config = dict(
    dataset='Sentinel-2 satellite tiles (TerraMesh)',
    conditioning='none',
    arch='unet',
    norm='groupnorm',
    dropout=0.05,
    init='kaiming_normal',
    optimizer='adamw',
    learning_rate=0.0038,
    beta1=0.95,
    lr_schedule='step',
)
Rows from block 3 of a small image diffusion model, named by matrix and row number. Rows with one number belong to one channel. Each number is 128 + 24 x the weight over its row's rms, rounded and kept within 0 to 255. All counts start at 0. Numbers have three digits each.
After each channel's rows are labels from the 100 images, of 14976 (inputs lightly noised), where the channel reaches its highest value: "lies over" is the class under the peak. Only what is clearly more common there than usual is listed. The data: Sentinel-2 satellite tiles (TerraMesh). In brackets: how many of the 100, against the usual share in percent.
# convs0: first 3x3 conv (model.enc.1.0.convs.0.weight, 128x128x3x3, standardized in use, each kernel summed), inputs 64-127
# convs1: second 3x3 conv (model.enc.1.0.convs.1.weight, 128x128x3x3, standardized in use, transposed, each kernel summed), outputs 64-127

convs0.127:159167122184159150130170144151157134107151123088124139109133153122122170119106149145109176147166120155103114149151082103133128146163161097122154095124102131132115115099114156119115112121101129
convs1.127:104159141129145145157117128144169158151142141145136147156142154133143121103155147175172146103167128142118131112167190117139145119103119145128118117135122135155120133135136104129117115087109118
lies over: snow or ice (43 vs 13.9)

convs0.116:151162112168162131114161136147152133091135115097111122124122144126106171122098131140120171147158121159099108151153102105137135155164167092122162097134106130138112124109124164124121110120106130
convs1.116:107169130151158148175110121171160127134155120149133138147122144143136129114151154147165159138163122133115132120164157128147156141103138147099121119138137152129129148155141105145134114061124127
lies over: snow or ice (50 vs 13.9)

convs0.11:130180124183108161163141141175192181150162124125122148149137174129141141122125162193131135141189117094107105110169120105121119137109129119132110097104110111168105120114121094117117110126112089
convs1.11:142144131152099141141132143148159157144142131088134148140149156083144136148098149159081113110154149124141135138158131096134069135132135140153121102122084131161092078067090145073076100128091138
lies over: clouds (28 vs 2.7)

convs0.88:111140109121111110119109103129129127149084109130121115142110121118136097148114114128126139126134144112153144128140136146139132130122125155147119139131139147136137132131141121139141150144146149
convs1.88:138066151095106130128139138100086117144135160141151146146149124127147130141142133104114093097084149124155147126080122144135099109131109143150121153131135111121144116130106139105109124123141123
lies over: clouds (28 vs 2.7)

convs0.61:154122140133168131107143142111119066058142145137138124134125128163108144148151130113153141122127094158108119149117116145127168117131133056067151137140145141071156150142133166137133144072144158
convs1.61:080123144110134107136115122127125136162124137167140139115145104150144115110135119128142124120123145091144139059119116148099156120117108164142116149132147059123144158153165050160156131127155051
lies over: snow or ice (58 vs 13.9)

convs0.106:154169111179161125108165136155159138094130114105110116116118144125103173122098126144122168151166120165104110152158090114136137152161170093121161108134114125141118127118126166126122116123115128
convs1.106:111151131123156137170113133144151125146153121136129147146132152128140126123144148148159145122165120115112130118154166114148139125100122152100111110137120165125113130141128103130115099024107131
lies over: snow or ice (47 vs 13.9)

convs0.60:077102110102125078091121089114103105103089113163110089115095092144093088133130081104154109112104111138109117107105119177107167111117106110109126159141169085109169169173167121166163158114178131
convs1.60:156099125112158116107130104108072055105112134151123102144112089145111127176138106071159133100100110125122122114074136150110150117116123109093125151113151121051148149158147132146140123081155118
lies over: snow or ice (37 vs 13.9)

convs0.114:152170118179162141122172138153155133101143120097119130113126147130113167118107140143118178157165112154098109147148084102130133141161158090114155095123106129129113120104123154127123114119103127
convs1.114:106150138126140156169110131137171151147147126146142149152132149134149122106155157167169136107163134140125144113166191119147148137100131149131115113136128143155122136141130105130125122083111120
lies over: snow or ice (42 vs 13.9)

convs0.84:101107138101083117134109117126113147179113138151139127144133111115146092118132119123121090131109141085157147106103156142119102111100092177148084154126133123134129121131134086126135129172142127
convs1.84:121107148155145114126117140121111127168126147129147156087157127133164154095098137118128150183127180117175160141118079133119140144120154150169119147114128093121133127141134146157163142179140130
lies over: trees (46 vs 20.3)

convs0.29:131179133173130157166142138172182179162157134135130150148140169146151154130135159184146145147184115075104102098155108101117122139100127122134109095072112103159102123120124082122124110121112072
convs1.29:148147127157103147143132143157159155140145126076128147141145162084140144148096154162083123116157144126134130136159135088135073146130143139149121094115082135157086075069079141072078103129085136
lies over: clouds (26 vs 2.7)

convs0.45:113117115117151100102143103130105102095111115152109098134099094164095112145137096100165131144111096157100107120105143165107183110136120094094146149150167093096165181173176142176172159116168134
convs1.45:141127110141164131127117121132086081113115117149116107137103113161112137164136131083141156115126107110125124092090125157106145119108124124098111152108160113061156152148145106151151122072165095
lies over: snow or ice (41 vs 13.9)

convs0.115:130166093171157108090151105147155137087108100127096097113097131135089165130098110141137169146165113166104107140158095128135149157155173095116158123129133115140131142143137161143138132118133122
convs1.115:127121128096145129162109133114119096133151124127122140134124135121131114147148141122147120100130108111095114125109140110118128109087099141092108108129113159101109118143101115110093085010101136
lies over: snow or ice (40 vs 13.9)

convs0.101:062122122115107101122119093129112141145105123131119114148119095117129108114120103112127120139118139101136131061111153119103113123115115152146105129115120075132109121120137067132135116160122060
convs1.101:187148084157151129109152122143132115085126094104082095130093134121087150145105121124122166142143093146088089151140120107131129144145153091097149098115112152119107117116118160121118123124110156
lies over: snow or ice (39 vs 13.9)

convs0.43:136125123127162114099131123105116079047133135143118106115113116139090122140139114109142135128122080155098107126113109143103150091116116052058136137124141125081150139146129152134130125058140140
convs1.43:110108128101157118122121129112072088122106125162129109115111078160120129102140106071170138156086114131123128135085137159138173131131129127099138154139166127079161167177165131186187156150168132
lies over: water (27 vs 10.9)

convs0.34:123105118112142087086133116108104086067118119136108098126104100142083113129126093099147116127103101164104114159111142164126182106134121078088154149166157119092170166155158177158152155107163178
convs1.34:137121118133174118112131127145094096118102119166128098133098117164111156145150113091161166129119112110130136102104140164103157138126141130105119158130163115081165163176158119158159138100170105
lies over: snow or ice (47 vs 13.9)

convs0.62:110101141114146105113136128106095089097143146156128118142132093151109101135142105090161113121098106145106115095082147152087157070102086089087120148133147099073154154158140122141137130084151118
convs1.62:133129104138161114102138122145096086095092108145102084118082100153095156120127108086146161178113091124107105141108119148127159156145162108085135149115155130081151162163153150168173142137159137
lies over: snow or ice (37 vs 13.9)