A small image diffusion model, trained from scratch: 4.32M parameters, widths [64, 128, 128].
Rows from block 3, named by matrix and row number. Rows with one number belong to one channel. Each number is 500 + 25 x the weight over its row's rms, rounded and kept within 0 to 999. All counts start at 0. Numbers have three digits each. After the name is the row's rms in percent of the matrix's.
# convs0: first 3x3 conv (model.enc.1.0.convs.0.weight, 128x128x3x3, standardized in use), inputs 28-31, a 3x3 kernel for each
# convs1: second 3x3 conv (model.enc.1.0.convs.1.weight, 128x128x3x3, standardized in use, transposed), outputs 28-31, a 3x3 kernel for each
convs0.0 116:519511488514520475513503472503508483493515467512500457497522466476507436531548480498505479492508452510508472
convs1.0 108:505510469522524475508507472489504458505516461517522465510470499531491499524482505482523474492541462486530480
convs0.1 121:521516496536523483518490470505501478516514465504481440477507474498521463524539488492509492511522469508508476
convs1.1 110:487501477513530485497501475484503459501524464510528467481466479529497492498484488465519464477511468466520476
convs0.2 094:486489498504509511515491489465475477503502490526502479457470464490513494497503493477484473477498475482483464
convs1.2 075:482494504499511510510522514493495482523520501541547526518530503511513485522553514475475530457456497473485528
convs0.3 086:493517523499522521512529517504526533511530531532539528480485492488492493494498497473488491469485484478489488
convs1.3 061:472481523495502526504508522469466489506505520530527532554553547514491500527519520520506500517495487525516500
convs0.4 092:477500511481505519495514518494490502500496504514505507485485498504498503487488499473485496471470482481483491
convs1.4 091:457482499470483495515520514469478485496494509524518526506548547458475469484514512526483485504457456518482492
convs0.5 089:491518520502525520515532516500527534515534535535543530481487491489495495496500496473489491471486486480493490
convs1.5 058:458487520477497522477491511462473489493506515513520517540551582498499513498512530507526487508508470512534484
convs0.6 131:463496501460516513456498498465494491479509498486499488480495496479500489502517488462490482453497485484500485
convs1.6 134:468480510462482513458481510488484499487493509495495526478490489490495489466486483496471472490468468488478472
convs0.7 108:489509482512510473521502478464492479495512467513506457467499474496522464506530475465495491494507470496496485
convs1.7 102:515494498533504503533507503500485466535512487544530495549510519526488499565519554461521507448519485457536512
convs0.8 086:497521523505525521516532517505528535518533534534542529482488491488494495494499496475489490473487486480492490
convs1.8 053:468496510488509514475489499466470487499507505509515501520554555508513507482480501520524493527508469533516497
convs0.9 120:507507486527508468524498462504507482518506454513493436474504462485504435543546482488497464510500444528510473
convs1.9 117:495495462517512471493492467489501459494509462495503460485453474532505507509484477471515459493523464479526477
convs0.10 086:489488483511499490540505482464484485506504488538512476456473460486499470509515478472478481481490471492490461
convs1.10 071:506492507530508512532514512504486472525503483540526506529513513543503493568536523457504528459493512466518525
convs0.11 120:490513522476506512449472488488502500491511499476489485495506494498513505485497492502507500458495481452472470
convs1.11 137:480490528475489519465474509493484509495494521499496532513522515485491477478498493510481494491472480498473489
convs0.12 093:484510525473512526464498501480494509480500512485501501496499495507514510475491499476496495471494488451470466
convs1.12 091:474489529475492516490499516477476495503493517527518545537539559465470467473496499532495496504464465520488486
convs0.13 092:486493485510501494526489476457481466499503478528505463445472458488507476494495476461482475483494472484478464
convs1.13 083:503495510510504513516507508505491474530518497541539514539531511507497483533525511476496542451476512468503531
convs0.14 123:474492519468509515459484499482484504496510501484493493492489501496502505488500493478484494450487486475483479
convs1.14 131:469485530458484523458493517488484508485490518491501540505525508468496485467497489502469492492462483493467493
convs0.15 088:493519530483523531475512505507514518497512521496506494502499509494490497507513512485491499472490497468493487
convs1.15 082:456491529468496529478487512463477493476485509503499527483520520469498490471489490523477464524473447531486461
convs0.16 088:495519523502524521514531518503527535515532534532540529482488493488494496495500497474490492471486486479492491
convs1.16 058:473480522485496518480486506472471494493499514516513518548560556504503492496497502512505490514486478517509490
convs0.17 119:478498524467509525456497506482495514485515516488509505492505505492509510493509507483504502449493492466495487
convs1.17 125:472490535467488528462488526491489515488499528496506551484508505473494485471493494505477482502473477502480471
convs0.18 079:487511509493515501521518493483521517490529510526535501469486483485498479494504486463485490458486479471489479
convs1.18 063:487481498518512522521501502483467469516499490539524511555527541525491501530514526486511492482511458492518487
convs0.19 090:491514516502523517515530514501524529518534533535542529480487490486494495494499495472486487470485483480492489
convs1.19 047:451464512478497523473488511462465496497496519509515518519564541513522510488495497515513515516510498528520523
convs0.20 107:479502479513509470526499466451492480499514471522502452455506474503524459518533463461495492497510484512502486
convs1.20 099:503492486532519501520507491496489461532519475545535483529498505530495496539514527459520504458512500454536511
convs0.21 087:494518529499523529509529522502524539509529539524536533484489496489493495495497497474491495468485487473491491
convs1.21 063:472489540481491525489491520471471496488489517519511528561568584494515514489501507528497498533488474542497499
convs0.22 093:478496482502501485535501476448484476492505479535512470445476459489510463508517464466486480482499472495494467
convs1.22 086:507493493529505508529507506502489467536506487550528500554509522531507506570517540453513511450501495459523515
convs0.23 104:477501523465503526465489514476515513457518515453505509498507504495513509495511514465487495448482495483484495
convs1.23 120:468448530475466544467453528482470526484480543484476538480493500481497500447470485493458489496468490489474487
convs0.24 087:491516516502525518515532514500526528517536532534544527480486489486493493495499494471487486469485483480491487
convs1.24 054:464479532486496539488496520463467489500499523525527534551561556520513522532539538508521501510525493518533507
convs0.25 086:492517519501524520516533517500525530514533532533543529480486491485492492494498495472487489469485483479492489
convs1.25 055:473482523492495528502492516466463487502495509529522528544569568517541527523525524520509490526511482534516494
convs0.26 093:482512523485502516489502512484497506490489499511503497465481478500502486486505508470491487482488480472481476
convs1.26 090:457493502485512505494516511464475475507510506528529522523552529474482467511527525521490508496455460517487501
convs0.27 088:480511527477517532475511516482507519490514524493511515490500499493508511498508511468490496464492497461484485
convs1.27 085:463500532469487529482502524464478503490486527513521551508545533463481479482508506534494481512474451524498476
convs0.28 091:491492487521507492544505482459478481503504483540510468449479469495516477513522476467478481493500476506501470
convs1.28 086:508495490533516506535520501505493470529513487546535501536513518527499496543527534458505523455494499464516524
convs0.29 131:479504516469505518461483498484501501495509503491500493484498489497504491501506485498510499487500485487495481
convs1.29 159:484492520483488519475484512495491510498497524500504544502509498482484477483499499513478491503469484507477492
convs0.30 104:515506481523509462523504460495499482515513465523512451493508460478509442513538446505498469505497444507495452
convs1.30 102:511509477532520484531516486491498457517515469536529478549508525540493505549513538485540480484539457478542472
convs0.31 123:484498513487517510474489472482485503497504494498481455494510499495506464528523482490500498489498472497499474
convs1.31 106:466492494476503501464499492478482478488498491494509498469488494485488484469493480509486459504479448515477465
convs0.32 119:544509505533498486523495475520496505509490491494490457536535530508515510498509481528498519569524526567535516
convs1.32 117:538536467530524457525513466537534486517509465499500461517505499516515502524519507500511475503524485502523480
convs0.33 081:512519525509516517513512510509525537503515526501502517510508523497500522493489501512520529534547559530536541
convs1.33 078:507506491498501501484519512516532526489501502466479483458468478488505530484507512509487492526502514529505512
convs0.34 100:492499511484499519473482515494489506485497517455461513532526543496501548467458494494516523496521564479497530
convs1.34 101:486514534475502523481522539510533560494514533472503530494500522475494530458479502499500519490504529508492519
convs0.35 137:518500491519501470517508491515507516514494471501491477533509499515502498491502499534489494553509497538529511
convs1.35 142:519514479512507471539530498509512489507507473511518481521511514512507512492485488521509464515523471528525483
convs0.36 095:495501499492493491490489485491503507486495498482488487516519523504506509496496495516524524511519520507507509
convs1.36 041:469521526476504521497533526498522534485497517488503512502525527517551565535529568539544502552542513552541520
convs0.37 102:522513511523502498515501483507498504495490487482497460528533525509519499522525482509497521560531531573534518
convs1.37 095:533528467522502464513500470534527482513489474493471463498477490533520534528511520502511463502516480505515479
convs0.38 090:497503501493495492491491487491504509486496499482489489515518523504506509496495495518528527514522524508511512
convs1.38 038:467487518462490507479503530487513536477478521477490517512499521518527558530518524546518491569542516558534515
convs0.39 089:498505503495497494493492488493504510489497500484489489516519524506507510498496496521530530516524526511514515
convs1.39 041:502513518495504510514529531512527520494503502494493508516492498511535505518539532532528496559546529555549524
convs0.40 122:485496504483496499496509520486511504490513501490499509528538531499520540465470479512553540488522538476504521
convs1.40 141:489482543477469507503508548502502569491488514506505555516516528480477487487486495512493521513502535501489524
convs0.41 077:510513516500500502491487487498511514488495498476477479505495506499489495483478479529520534532516529528509511
convs1.41 082:523514492521514491514509486513510493506505488503496482507501496505501502513508504486488516489494518484491517
convs0.42 080:514518522512515515506509509512529537511522531492508520509510515500504513491497502519530530544556561531541546
convs1.42 078:516516498506507501497512516513530537487492498476472488475470472498497520502508515508495491525507515525514509
convs0.43 103:545509514541499502535508490524505507522501505509514482532520518519513509503505489530497518579518527575541525
convs1.43 108:530526467528520463511512469521522489502506474486491469494486490514507513516509505497515474505530486495530478
convs0.44 097:500506507473493517470488511507511502486515522464482509525537537490505543462464487515555541486528570469503526
convs1.44 108:492502538480493517493503532509538576489500537487492537496508514472481511462471492505493508508506529507483504
convs0.45 096:491503511480497516482500516497510512487507521472491509521529533483494519461460472513564552485522546468498509
convs1.45 105:503508540469477501498516536519523566485482510503498540523520521456467475483480498509498510511494522508483508
convs0.46 112:543511502531497479527500474519507505508486482496487463531528517512517512488501488521489503554515521575532520
convs1.46 109:526517460526517458506512464523525484503509469484491462496488494515515519503498498485502469495527482494518477
convs0.47 115:484500512482505513480500515487518513477521513472489508526545546498518551467468478511553551494525560468495520
convs1.47 130:483495543471477510494515551498512579483490525495503561512513525468465482487488507497504515501500523502495518
convs0.48 122:481501512497506506504509501459510538481507513472496497533529525513510501489502490515500511532516517524523516
convs1.48 113:512507503516515521536530551511510533518514526514508522534522534523513534502492514522516479516521487538528500
convs0.49 078:512514518504501503494488484498509510489494498479476474507494504500489498485479477526514528533513531531509509
convs1.49 081:522511483517513488515506484514510490507504482504499480502499489510507499510504509480493515484499520478496514
convs0.50 113:507515518510514515505511512488502521492501521475485513540540537513521555502500521508503502536532556544541559
convs1.50 109:501509495505524510511540532497511508494512500484506498493516522508519536472498508506492486516504500540516504
convs0.51 129:519506495520518485513523502513501505521508478507503490532511513507503517495488498536521505545541515519518504
convs1.51 119:508511472499495452537536472501515491499506464523532478524521522493491501490486479524491489527495498533504503
convs0.52 123:476491512478489511486486517481508512483506515477476511528541548505520556468469493501536531496520554479498524
convs1.52 141:478491540477490528489512553496502558491498531492500553508514521486480502492496509516499526508503536507493533
convs0.53 092:507524530487507520481497510505534525482514517459488514513531530483502530481493523489523526505537563493518547
convs1.53 089:503509515480504525477500529524533549483502528468477510465470469495504519504523525485490510500495524509489515
convs0.54 096:492490514479482518482472511482479505467481519462447501520523547490497532481458473492529555485518574484491527
convs1.54 102:483516548462501521475513534515534558488508527493512529514515527482492508464476499498491521489502531492480525
convs0.55 077:512513516502500503492488490499505506488494497478479481505492504500488496485478480529516529536515531528508514
convs1.55 078:526513491517513489513511488512509493508506484503500479514502498509502509516511507487494518488497521484495519
convs0.56 080:511511517501500506490488488501507507492494500481475474504489501502486494480471472522509527529508529526501507
convs1.56 076:525516485526514487518508480520512493516505482504498477505497488500502497511511504484495518488497525481495518
convs0.57 091:495501500492493491490488485490502507485495497481487486516518523504506508496495495517525525512519521508508509
convs1.57 098:521511493519511492520512490507503491506503488504501487505505498509509500511511501484487507485487508487492509
convs0.58 113:500521525493509514493498504491525523466507509458487504505536532481515534506512513479503510515534545524538549
convs1.58 116:511504510491494519498499527518514543493490515480476504470475478506518532502509514484480503496493514516497521
convs0.59 094:495501499492492490490488484490503507485495497481487486516518522504506508496495495516524524511518520507507507
convs1.59 103:515515491516513490516512488504502491505502489504502488506507498506508498512514503488485509487484508491489509
convs0.60 119:487500514483500508482493510489509511482517508472481504527542543496517543461461473505554549488522556462497517
convs1.60 136:489493555471481526495500552506507571489494523500501556527517537484473499491483509502504517493508524495495514
convs0.61 082:507502511501500505487483482497496497491492490477468459512499505508490495481470466519503518532512524516495492
convs1.61 068:520517490520517483519511485526518496519509485509503479516504494516516513522518509482503530489512537478500528
convs0.62 107:492513516493510519488501514480519514478512519454488522506533530492514538515517533485514515512539562516548553
convs1.62 117:503493519481495538489498539511511556487493530474477520457468466507519537489498509484477495497503522511492517
convs0.63 120:487488512474471514463459513493487509478485515449450511537537563507509553471463495496534529489518549467493519
convs1.63 137:477505540473504533484520543497520569490513545491518553508511509483489507492504519507484525504491540508483535
convs0.64 080:489478482499482481486477454505475494501488497484499470501509495505505481500512472498468485510466475502461457
convs1.64 078:504518454505514458505518461507507454512510457520514459504499497517498509528512510455523500442521495463528502
convs0.65 098:543503491536496467527492435534497494520494469506496435499498491506496454507502451528491496546488471542486447
convs1.65 102:499506458489494439501498451491496451492495444503503454517508501499488480522504494477529490463512480474525484
convs0.66 075:483485485489492492487492494504508506513517510511518510517517511523527519520527523497498494497499496493498497
convs1.66 104:516510492521510493515508488505502491503502489502500487508506499508510500513511504487486507486486504490492508
convs0.67 083:521483478534491470526495456531498492531499468524499443491475473516489463551535495491453461524477460523498467
convs1.67 086:508512462509511462507500459512506459511503458509502455481472459517505494520510479470497497463515503463510500
convs0.68 096:485482491491487502486480495481470473480480495476471486478481465483471468459447459491470476493470486481466479
convs1.68 105:501501455501506453498504454513508462516512462515511462515508495513509496513518501460499523460501525459506529
convs0.69 078:479480482484487492484490496499501502507512510508516513515517511523531524520529527495496493495499498490496498
convs1.69 033:469501511488501531481510510496499504504503491504491493495488516545544555529525560524527496549551515551550523
convs0.70 074:540503523538499507516470481559509516561505509556484491498502522509509537485458497501502506492491518478468486
convs1.70 065:479503477489497480478495479502527486495515486481493475477506489469493481459487478498496523495512538483500535
convs0.71 079:479479482484487492484490497498499500507511509508515513516518512523531525520529527496497494495499498490496497
convs1.71 036:469497512477501519470503518491503519491489504516495506504496511527521546502491516519526494548551505556550525
convs0.72 108:474487498478486508490491511488489488507505497512510500475483490491498504440441463499521496473492493467472481
convs1.72 123:464481527455473506478493525496492534489487509505500533527522522478469476468474483497477518490479528489476542
convs0.73 101:550521472546505464510462466559505458556507458526485471491492474486490475448447446536515485533480452478437450
convs1.73 093:497497475488481459494486466503511481499505470512514481507501503513504498492483483504506519504509527482497498
convs0.74 085:489488497492489503495478488491478483487486497483479483481487462495489468475466459509466488511462487504455479
convs1.74 090:504505454506507456502506453508504455514504458513508456514496497519500500526511506453514515454512519455520516
convs0.75 090:541499498546498465528494447545499511532490459505486430510498488506506462548544493513472478532493469538505465
convs1.75 098:514515456509513452511508455514511460508508459508504455480464470512501499506494482468501480470508488474501487
convs0.76 105:490481489493483499489473492481459471483473490478459484476466466474461462452446466484475472483478474475483488
convs1.76 116:497493467493494461495496463512503472513509469514510472514511499514512496521523501468488530468488534468496534
convs0.77 102:492473488495470491490462481480448470486460478478465466486473464478458456446444464493487468487480460477489484
convs1.77 105:487488478491489476485486473506502479513504479508504479503507495509501486506510501468476545473485548457482544
convs0.78 078:480482482485489490484490495500503501509513508508516510515516511522528521520527524494496492494498495490496495
convs1.78 100:519512492521516493520513491507503492505505491504501488505502496509504502511511501484489505486491506488493508
convs0.79 084:519491478531500468522498443516490483515502470497505440487490478491500460511523469515474490529491482528494465
convs1.79 085:502501445502505448503503449503495447507495443513499448498492479503495489511509486460511494457515497459517493
convs0.80 081:491489499495492506491485495497480489485484501485480492472475460494484464477458455503468495507469494500464483
convs1.80 087:506505459508507461506505455509501464514501462513504461503494495514501504522514508449507514448510518454516518
convs0.81 112:491478483483489500491491505501463476515496490509495496484483495491496505437438461488493484465484496463460486
convs1.81 127:454479502457470488478495503485488502488488497504500507514535514470474468475487488499466520486460523478475540
convs0.82 080:479481481484488490483489495499502501507512508506515510514516511521528522519527524494496492494499496490496496
convs1.82 104:519514497520512497522516494504504492505502492505501490508506498512506505512510505489487509487486508491491509
convs0.83 088:486487493488484498486477487477475473476481490478478481479490471491488471471473471501478483502478481489466483
convs1.83 088:503499457505497456506500456515503459528509457522505458532498501519503504537521507463509517451512520466520523
convs0.84 078:502485480502486476493483476520506499521502491515500484501491491517503496538533522484472469498486477497493484
convs1.84 060:499515471511527486500515482515513472518512479510509473477469457524512503520508490478491526491517549489509543
convs0.85 109:510493483523496461523500439500491500508498482499507447466484479480502464497517460503487494527497491538498483
convs1.85 101:504502461501502459495496454499492447503498447509500445510489503518488503524493501449522485443526484448529490
convs0.86 079:489478483496483486488479454500473489492489491480498458483506487493506484490510468507470493516472496515472470
convs1.86 080:503515457501514457501517459506509451513510451515512450505495497502491495529514508449518496440520496458530499
convs0.87 099:481471478486483480477478467459444465466464450464475454483476481485482471458462470481476477471479452455484465
convs1.87 110:498486488499484481494482481525501492529509492524510496526515506506503492509512505468475541471474539459481545
convs0.88 115:506489492482493501461478498507479486504500492485493493472464484476484485435433450495495491467479487441455478
convs1.88 132:455474503452467487463486499488486504486485496490493505502514516472473466469488485494478520478470518473479525
convs0.89 090:490483495495491504495481496485473475484488493488481485483481462495482465466456463496467481501478487492475486
convs1.89 092:503500457506502460499502457514506461520506465517507464513501492508507498519522500461501526457500529460505528
convs0.90 078:481469492490479498488475481492466487485483500484490480495506474502509480493496464507459487521465490514461482
convs1.90 086:506508455507512454503511455511506455514508453518513455508495498516503507529511503452517508453520506455529509
convs0.91 082:505481490512490487501477468503470478504491474489489458477482468492496464469481458514472488524484485508475481
convs1.91 084:493502444499502447488504446499501442511501443502502444511499493513498491525505493457516505447519507458526503
convs0.92 070:489492492496499495491496493514516513524523514519520510517515508521519511519523515500498494500498494497498495
convs1.92 094:520513492520513489519513489506503489506504489504503485503507500507509503516514505485490513482489509489494514
convs0.93 107:482480485492487495493481482464447464479475483485475471466465468482470465448443462474472470482478476473478487
convs1.93 117:496491466495490461495489463517505477520508473519511476527521496526511497521523500463481525465486530464491529
convs0.94 099:480484488492487496494479485466465464480481485480476479478479468489477466451449467480469465492477471477477479
convs1.94 106:496498461499497457497497459513508469519514468516512468516513497514514494531528505462498528463497533467507537
convs0.95 083:524491476539496469531497453530505487530499466518500436501493478518499457548540493502464464524481462531498469
convs1.95 083:511515453512518456511506463509510457512504459512504461490470466514494483526502481464501489466511500465505494
convs0.96 128:495525534483515529488513533490530569476526578475520586503548522496527528491521550515544558493523553490515542
convs1.96 144:501517579493507568497514571499509552492502544495503557488501524483491507484487499537516493530511494524504488
convs0.97 092:499516513497512509521532532475503513480502511504516525440467472457479490494512516483533534475525532482531537
convs1.97 095:516507491518509496519505494504500490507501492505500491508501499505505499510508509488488508487491507490493509
convs0.98 127:511547525503541527507541535495553553482547563476538564492509501482504497497529523497515516488515518494528530
convs1.98 128:492493540491493538494495544490494530487490523488491530482476516490486516489479511518507457528512455530511463
convs0.99 106:532554504528557494529570504504552522490547517492558520498517495474495478509537517502517491497521484501539496
convs1.99 103:504494499503495499508498507494493522487492508494495510486483536496481516478466513539539450542531437541532447
convs0.100 093:509526524503518515522535533468502525470498522490514541464477487457473492506511516490510534486507523486514529
convs1.100 096:494500554492496541495494540477488546480493548494506554508527567493505541487496535553542475561524451552526450
convs0.101 128:496519528486515529491513525495526553490526564492516558513550531504526538499525543507528538493514535491507529
convs1.101 147:495510560493504553495509560496504537493499534495502545483497513478484500483488503536512496531504495522500491
convs0.102 110:540556489531550473523562479516551500504547483495553487502513462483503446506538499516516464511517456503533473
convs1.102 108:511500485510498481508500481494497495493494484497500483499485520493481508489478508524543444535537426542539447
convs0.103 094:502521519500512510521535531469500521471497518489514536453469481459477494501512519485511526478510515483519522
convs1.103 096:484499536499507544497501526467494535475496548489510549508522572493506541475483535536532472559521444532520445
convs0.104 105:481534541478519536480532555466510563459496560459512585473482500459464500470483528486510545475493532470498529
convs1.104 107:486501563485499560491512593481495548481497568491515601474525556462499525462493530535509485535496451528497455
convs0.105 098:523530514518524501531537516477519517467513509481527520466494488456485488503521504489514525483508505484515507
convs1.105 099:515506514514503500516501500483502512490499518504508538513516558509504536490489541547560483552540444536539455
convs0.106 099:486523545486511535495523556466496569470488559481495587468478521460461507484479535476496548476492526479503533
convs1.106 099:477506543481510557485522581473502554474504572483523587466526548453510526442506537536496487547489472541490476
convs0.107 118:518554537511544535509553554491546562485537565479543576485495499479491497494519529498510520492505516496523535
convs1.107 106:492494535490490532493496531486494526484489519484494518470482523481482514471472508524512446538507437533518443
convs0.108 093:510526524503513507523536531474506528472498517487513537463480493464477493508511518488515527477505509485519523
convs1.108 093:486508532496510548496510522461503533481502548493517548486511562482511544464485528548534480559527451548526455
convs0.109 098:513537519507513509524535531474511528469495518488510547462475489458468497496506519491510519487502507490518514
convs1.109 102:494508520505508522499510518475497525490503550493513547510527567486499526488498536547535472558517435559521455
convs0.110 101:505532547494510528493522537484502567472486551473499565476478517464458502495485527499506540486492515485510516
convs1.110 096:490517544485504526491518531481499543478494536484509559490529548446494506455496515553502471560486448570491452
convs0.111 133:515533508508532513504533524509550535501548541488542549491522510489514504512544537501516512503525524508534542
convs1.111 133:502498529498497534503500536496496520490493518492493519483479504491489509490486501522516471528519473529517471
convs0.112 101:493532546491514535497528554475498571467487562473490582470473517457466509481490551490497556482493538481496541
convs1.112 097:482496558483497555487512572482499556479495564485518592456520557430488518416490529539483490544485462532483470
convs0.113 093:509527524506511512524532541476505527474495518491511540464480496460474496502508524488514529481506516482514527
convs1.113 096:490508539499516555495514527469502540480506555489516545495533566483521539474506532544525477566510462549516456
convs0.114 095:512530525505515514530538540477508538470498527492513555470482498457472496502506525494507527479501511490517528
convs1.114 098:491507528495512532501519540473502539474505551491522558491524563482501535475500533544529469565527455562529461
convs0.115 103:479527536471512537478518554476496552469480555476484574475469510461452511475475539489496541478486529479487531
convs1.115 106:479494545482494547486511558480493539480492546487513590461533550442500514436506523536491485556482464540483459
convs0.116 099:512536528499516519511534555477518552464502551474514581478488514465474495499508533487504531474491513487512538
convs1.116 096:495504553494502555497509568485497563482488561489502570483518556482516534465488532557517471581505468551511454
convs0.117 093:511524521508517514521539532466502521467496516489515534458471484457473492497509514486515527479511517479521522
convs1.117 093:494503548499500547497502538481494543486495555493505549511526569492505533486494529550527492555512456544517462
convs0.118 095:522530512514514505532541527477508516474497510490519531468484487457474492506515520492511517483507507487522519
convs1.118 095:499497509505504506504499500466490503485502508495512527520518563500499536487489532548535476552531440546534452
convs0.119 112:518552524512541520516553528489548543477535543479542549482512497468497498492520526497524514488520513493524518
convs1.119 101:498495535498495524502500527489493526488492522494500536485492546481483521469476516548528466555522447546520458
convs0.120 096:517534517502516507521542527482512518465503514481522531461483482458480489498517518492515520480508502484527519
convs1.120 097:496510515510515537507513520479506516488506537501517535513516565496508548494482537539548468550539433533537440
convs0.121 094:507525515500513510521536534478507515472501514496516534452475478458477489492510516487526525476517518482529536
convs1.121 090:490507539497509534497512519468495539477498544489510530505529572486499532477495536552528478567512449556522460
convs0.122 109:476533558478525555474537567474512582473501581474511592476485517472471515479496544486500560478493551466503549
convs1.122 114:481496553481492548487505569483500547478493540486504558467517543448489510443484512529488484537485471534485471
convs0.123 108:480534547476516542472522553473503558465488564465492574470475521458461512461467530492499554473487532463483537
convs1.123 111:481500554485497554485514563482496533482494547483509559472524551452491512440490508539492494538479469531483470
convs0.124 106:476517536471504542478515537468491545464475550469478550466461508458453519464465530481495537471479534475483525
convs1.124 109:481499547477490536489515562484497534478493532489507563473531550436483496441493505535497482524486460528487471
convs0.125 099:506529528495514518502526543470503539467490531477500554452467489453465491486498522482507536477501519475506528
convs1.125 101:488506559489508548495518563481489553483501566493525573492538571468508532464513541554513489553496459564503467
convs0.126 094:514522516515514508533535529473504517476498512496515528459477486461476493505509514485513525485511515485518522
convs1.126 089:499506533502507520502508507472499524481504529494513533505527563507514544484502532558541483564524449549529459
convs0.127 094:509523521506516514518535537473506529470501523485516546459472482464481496500510515486509526479511515476514524
convs1.127 098:490504558498506562499509557475495548485508565497519565502533569495521537475502533552542497557525460547532465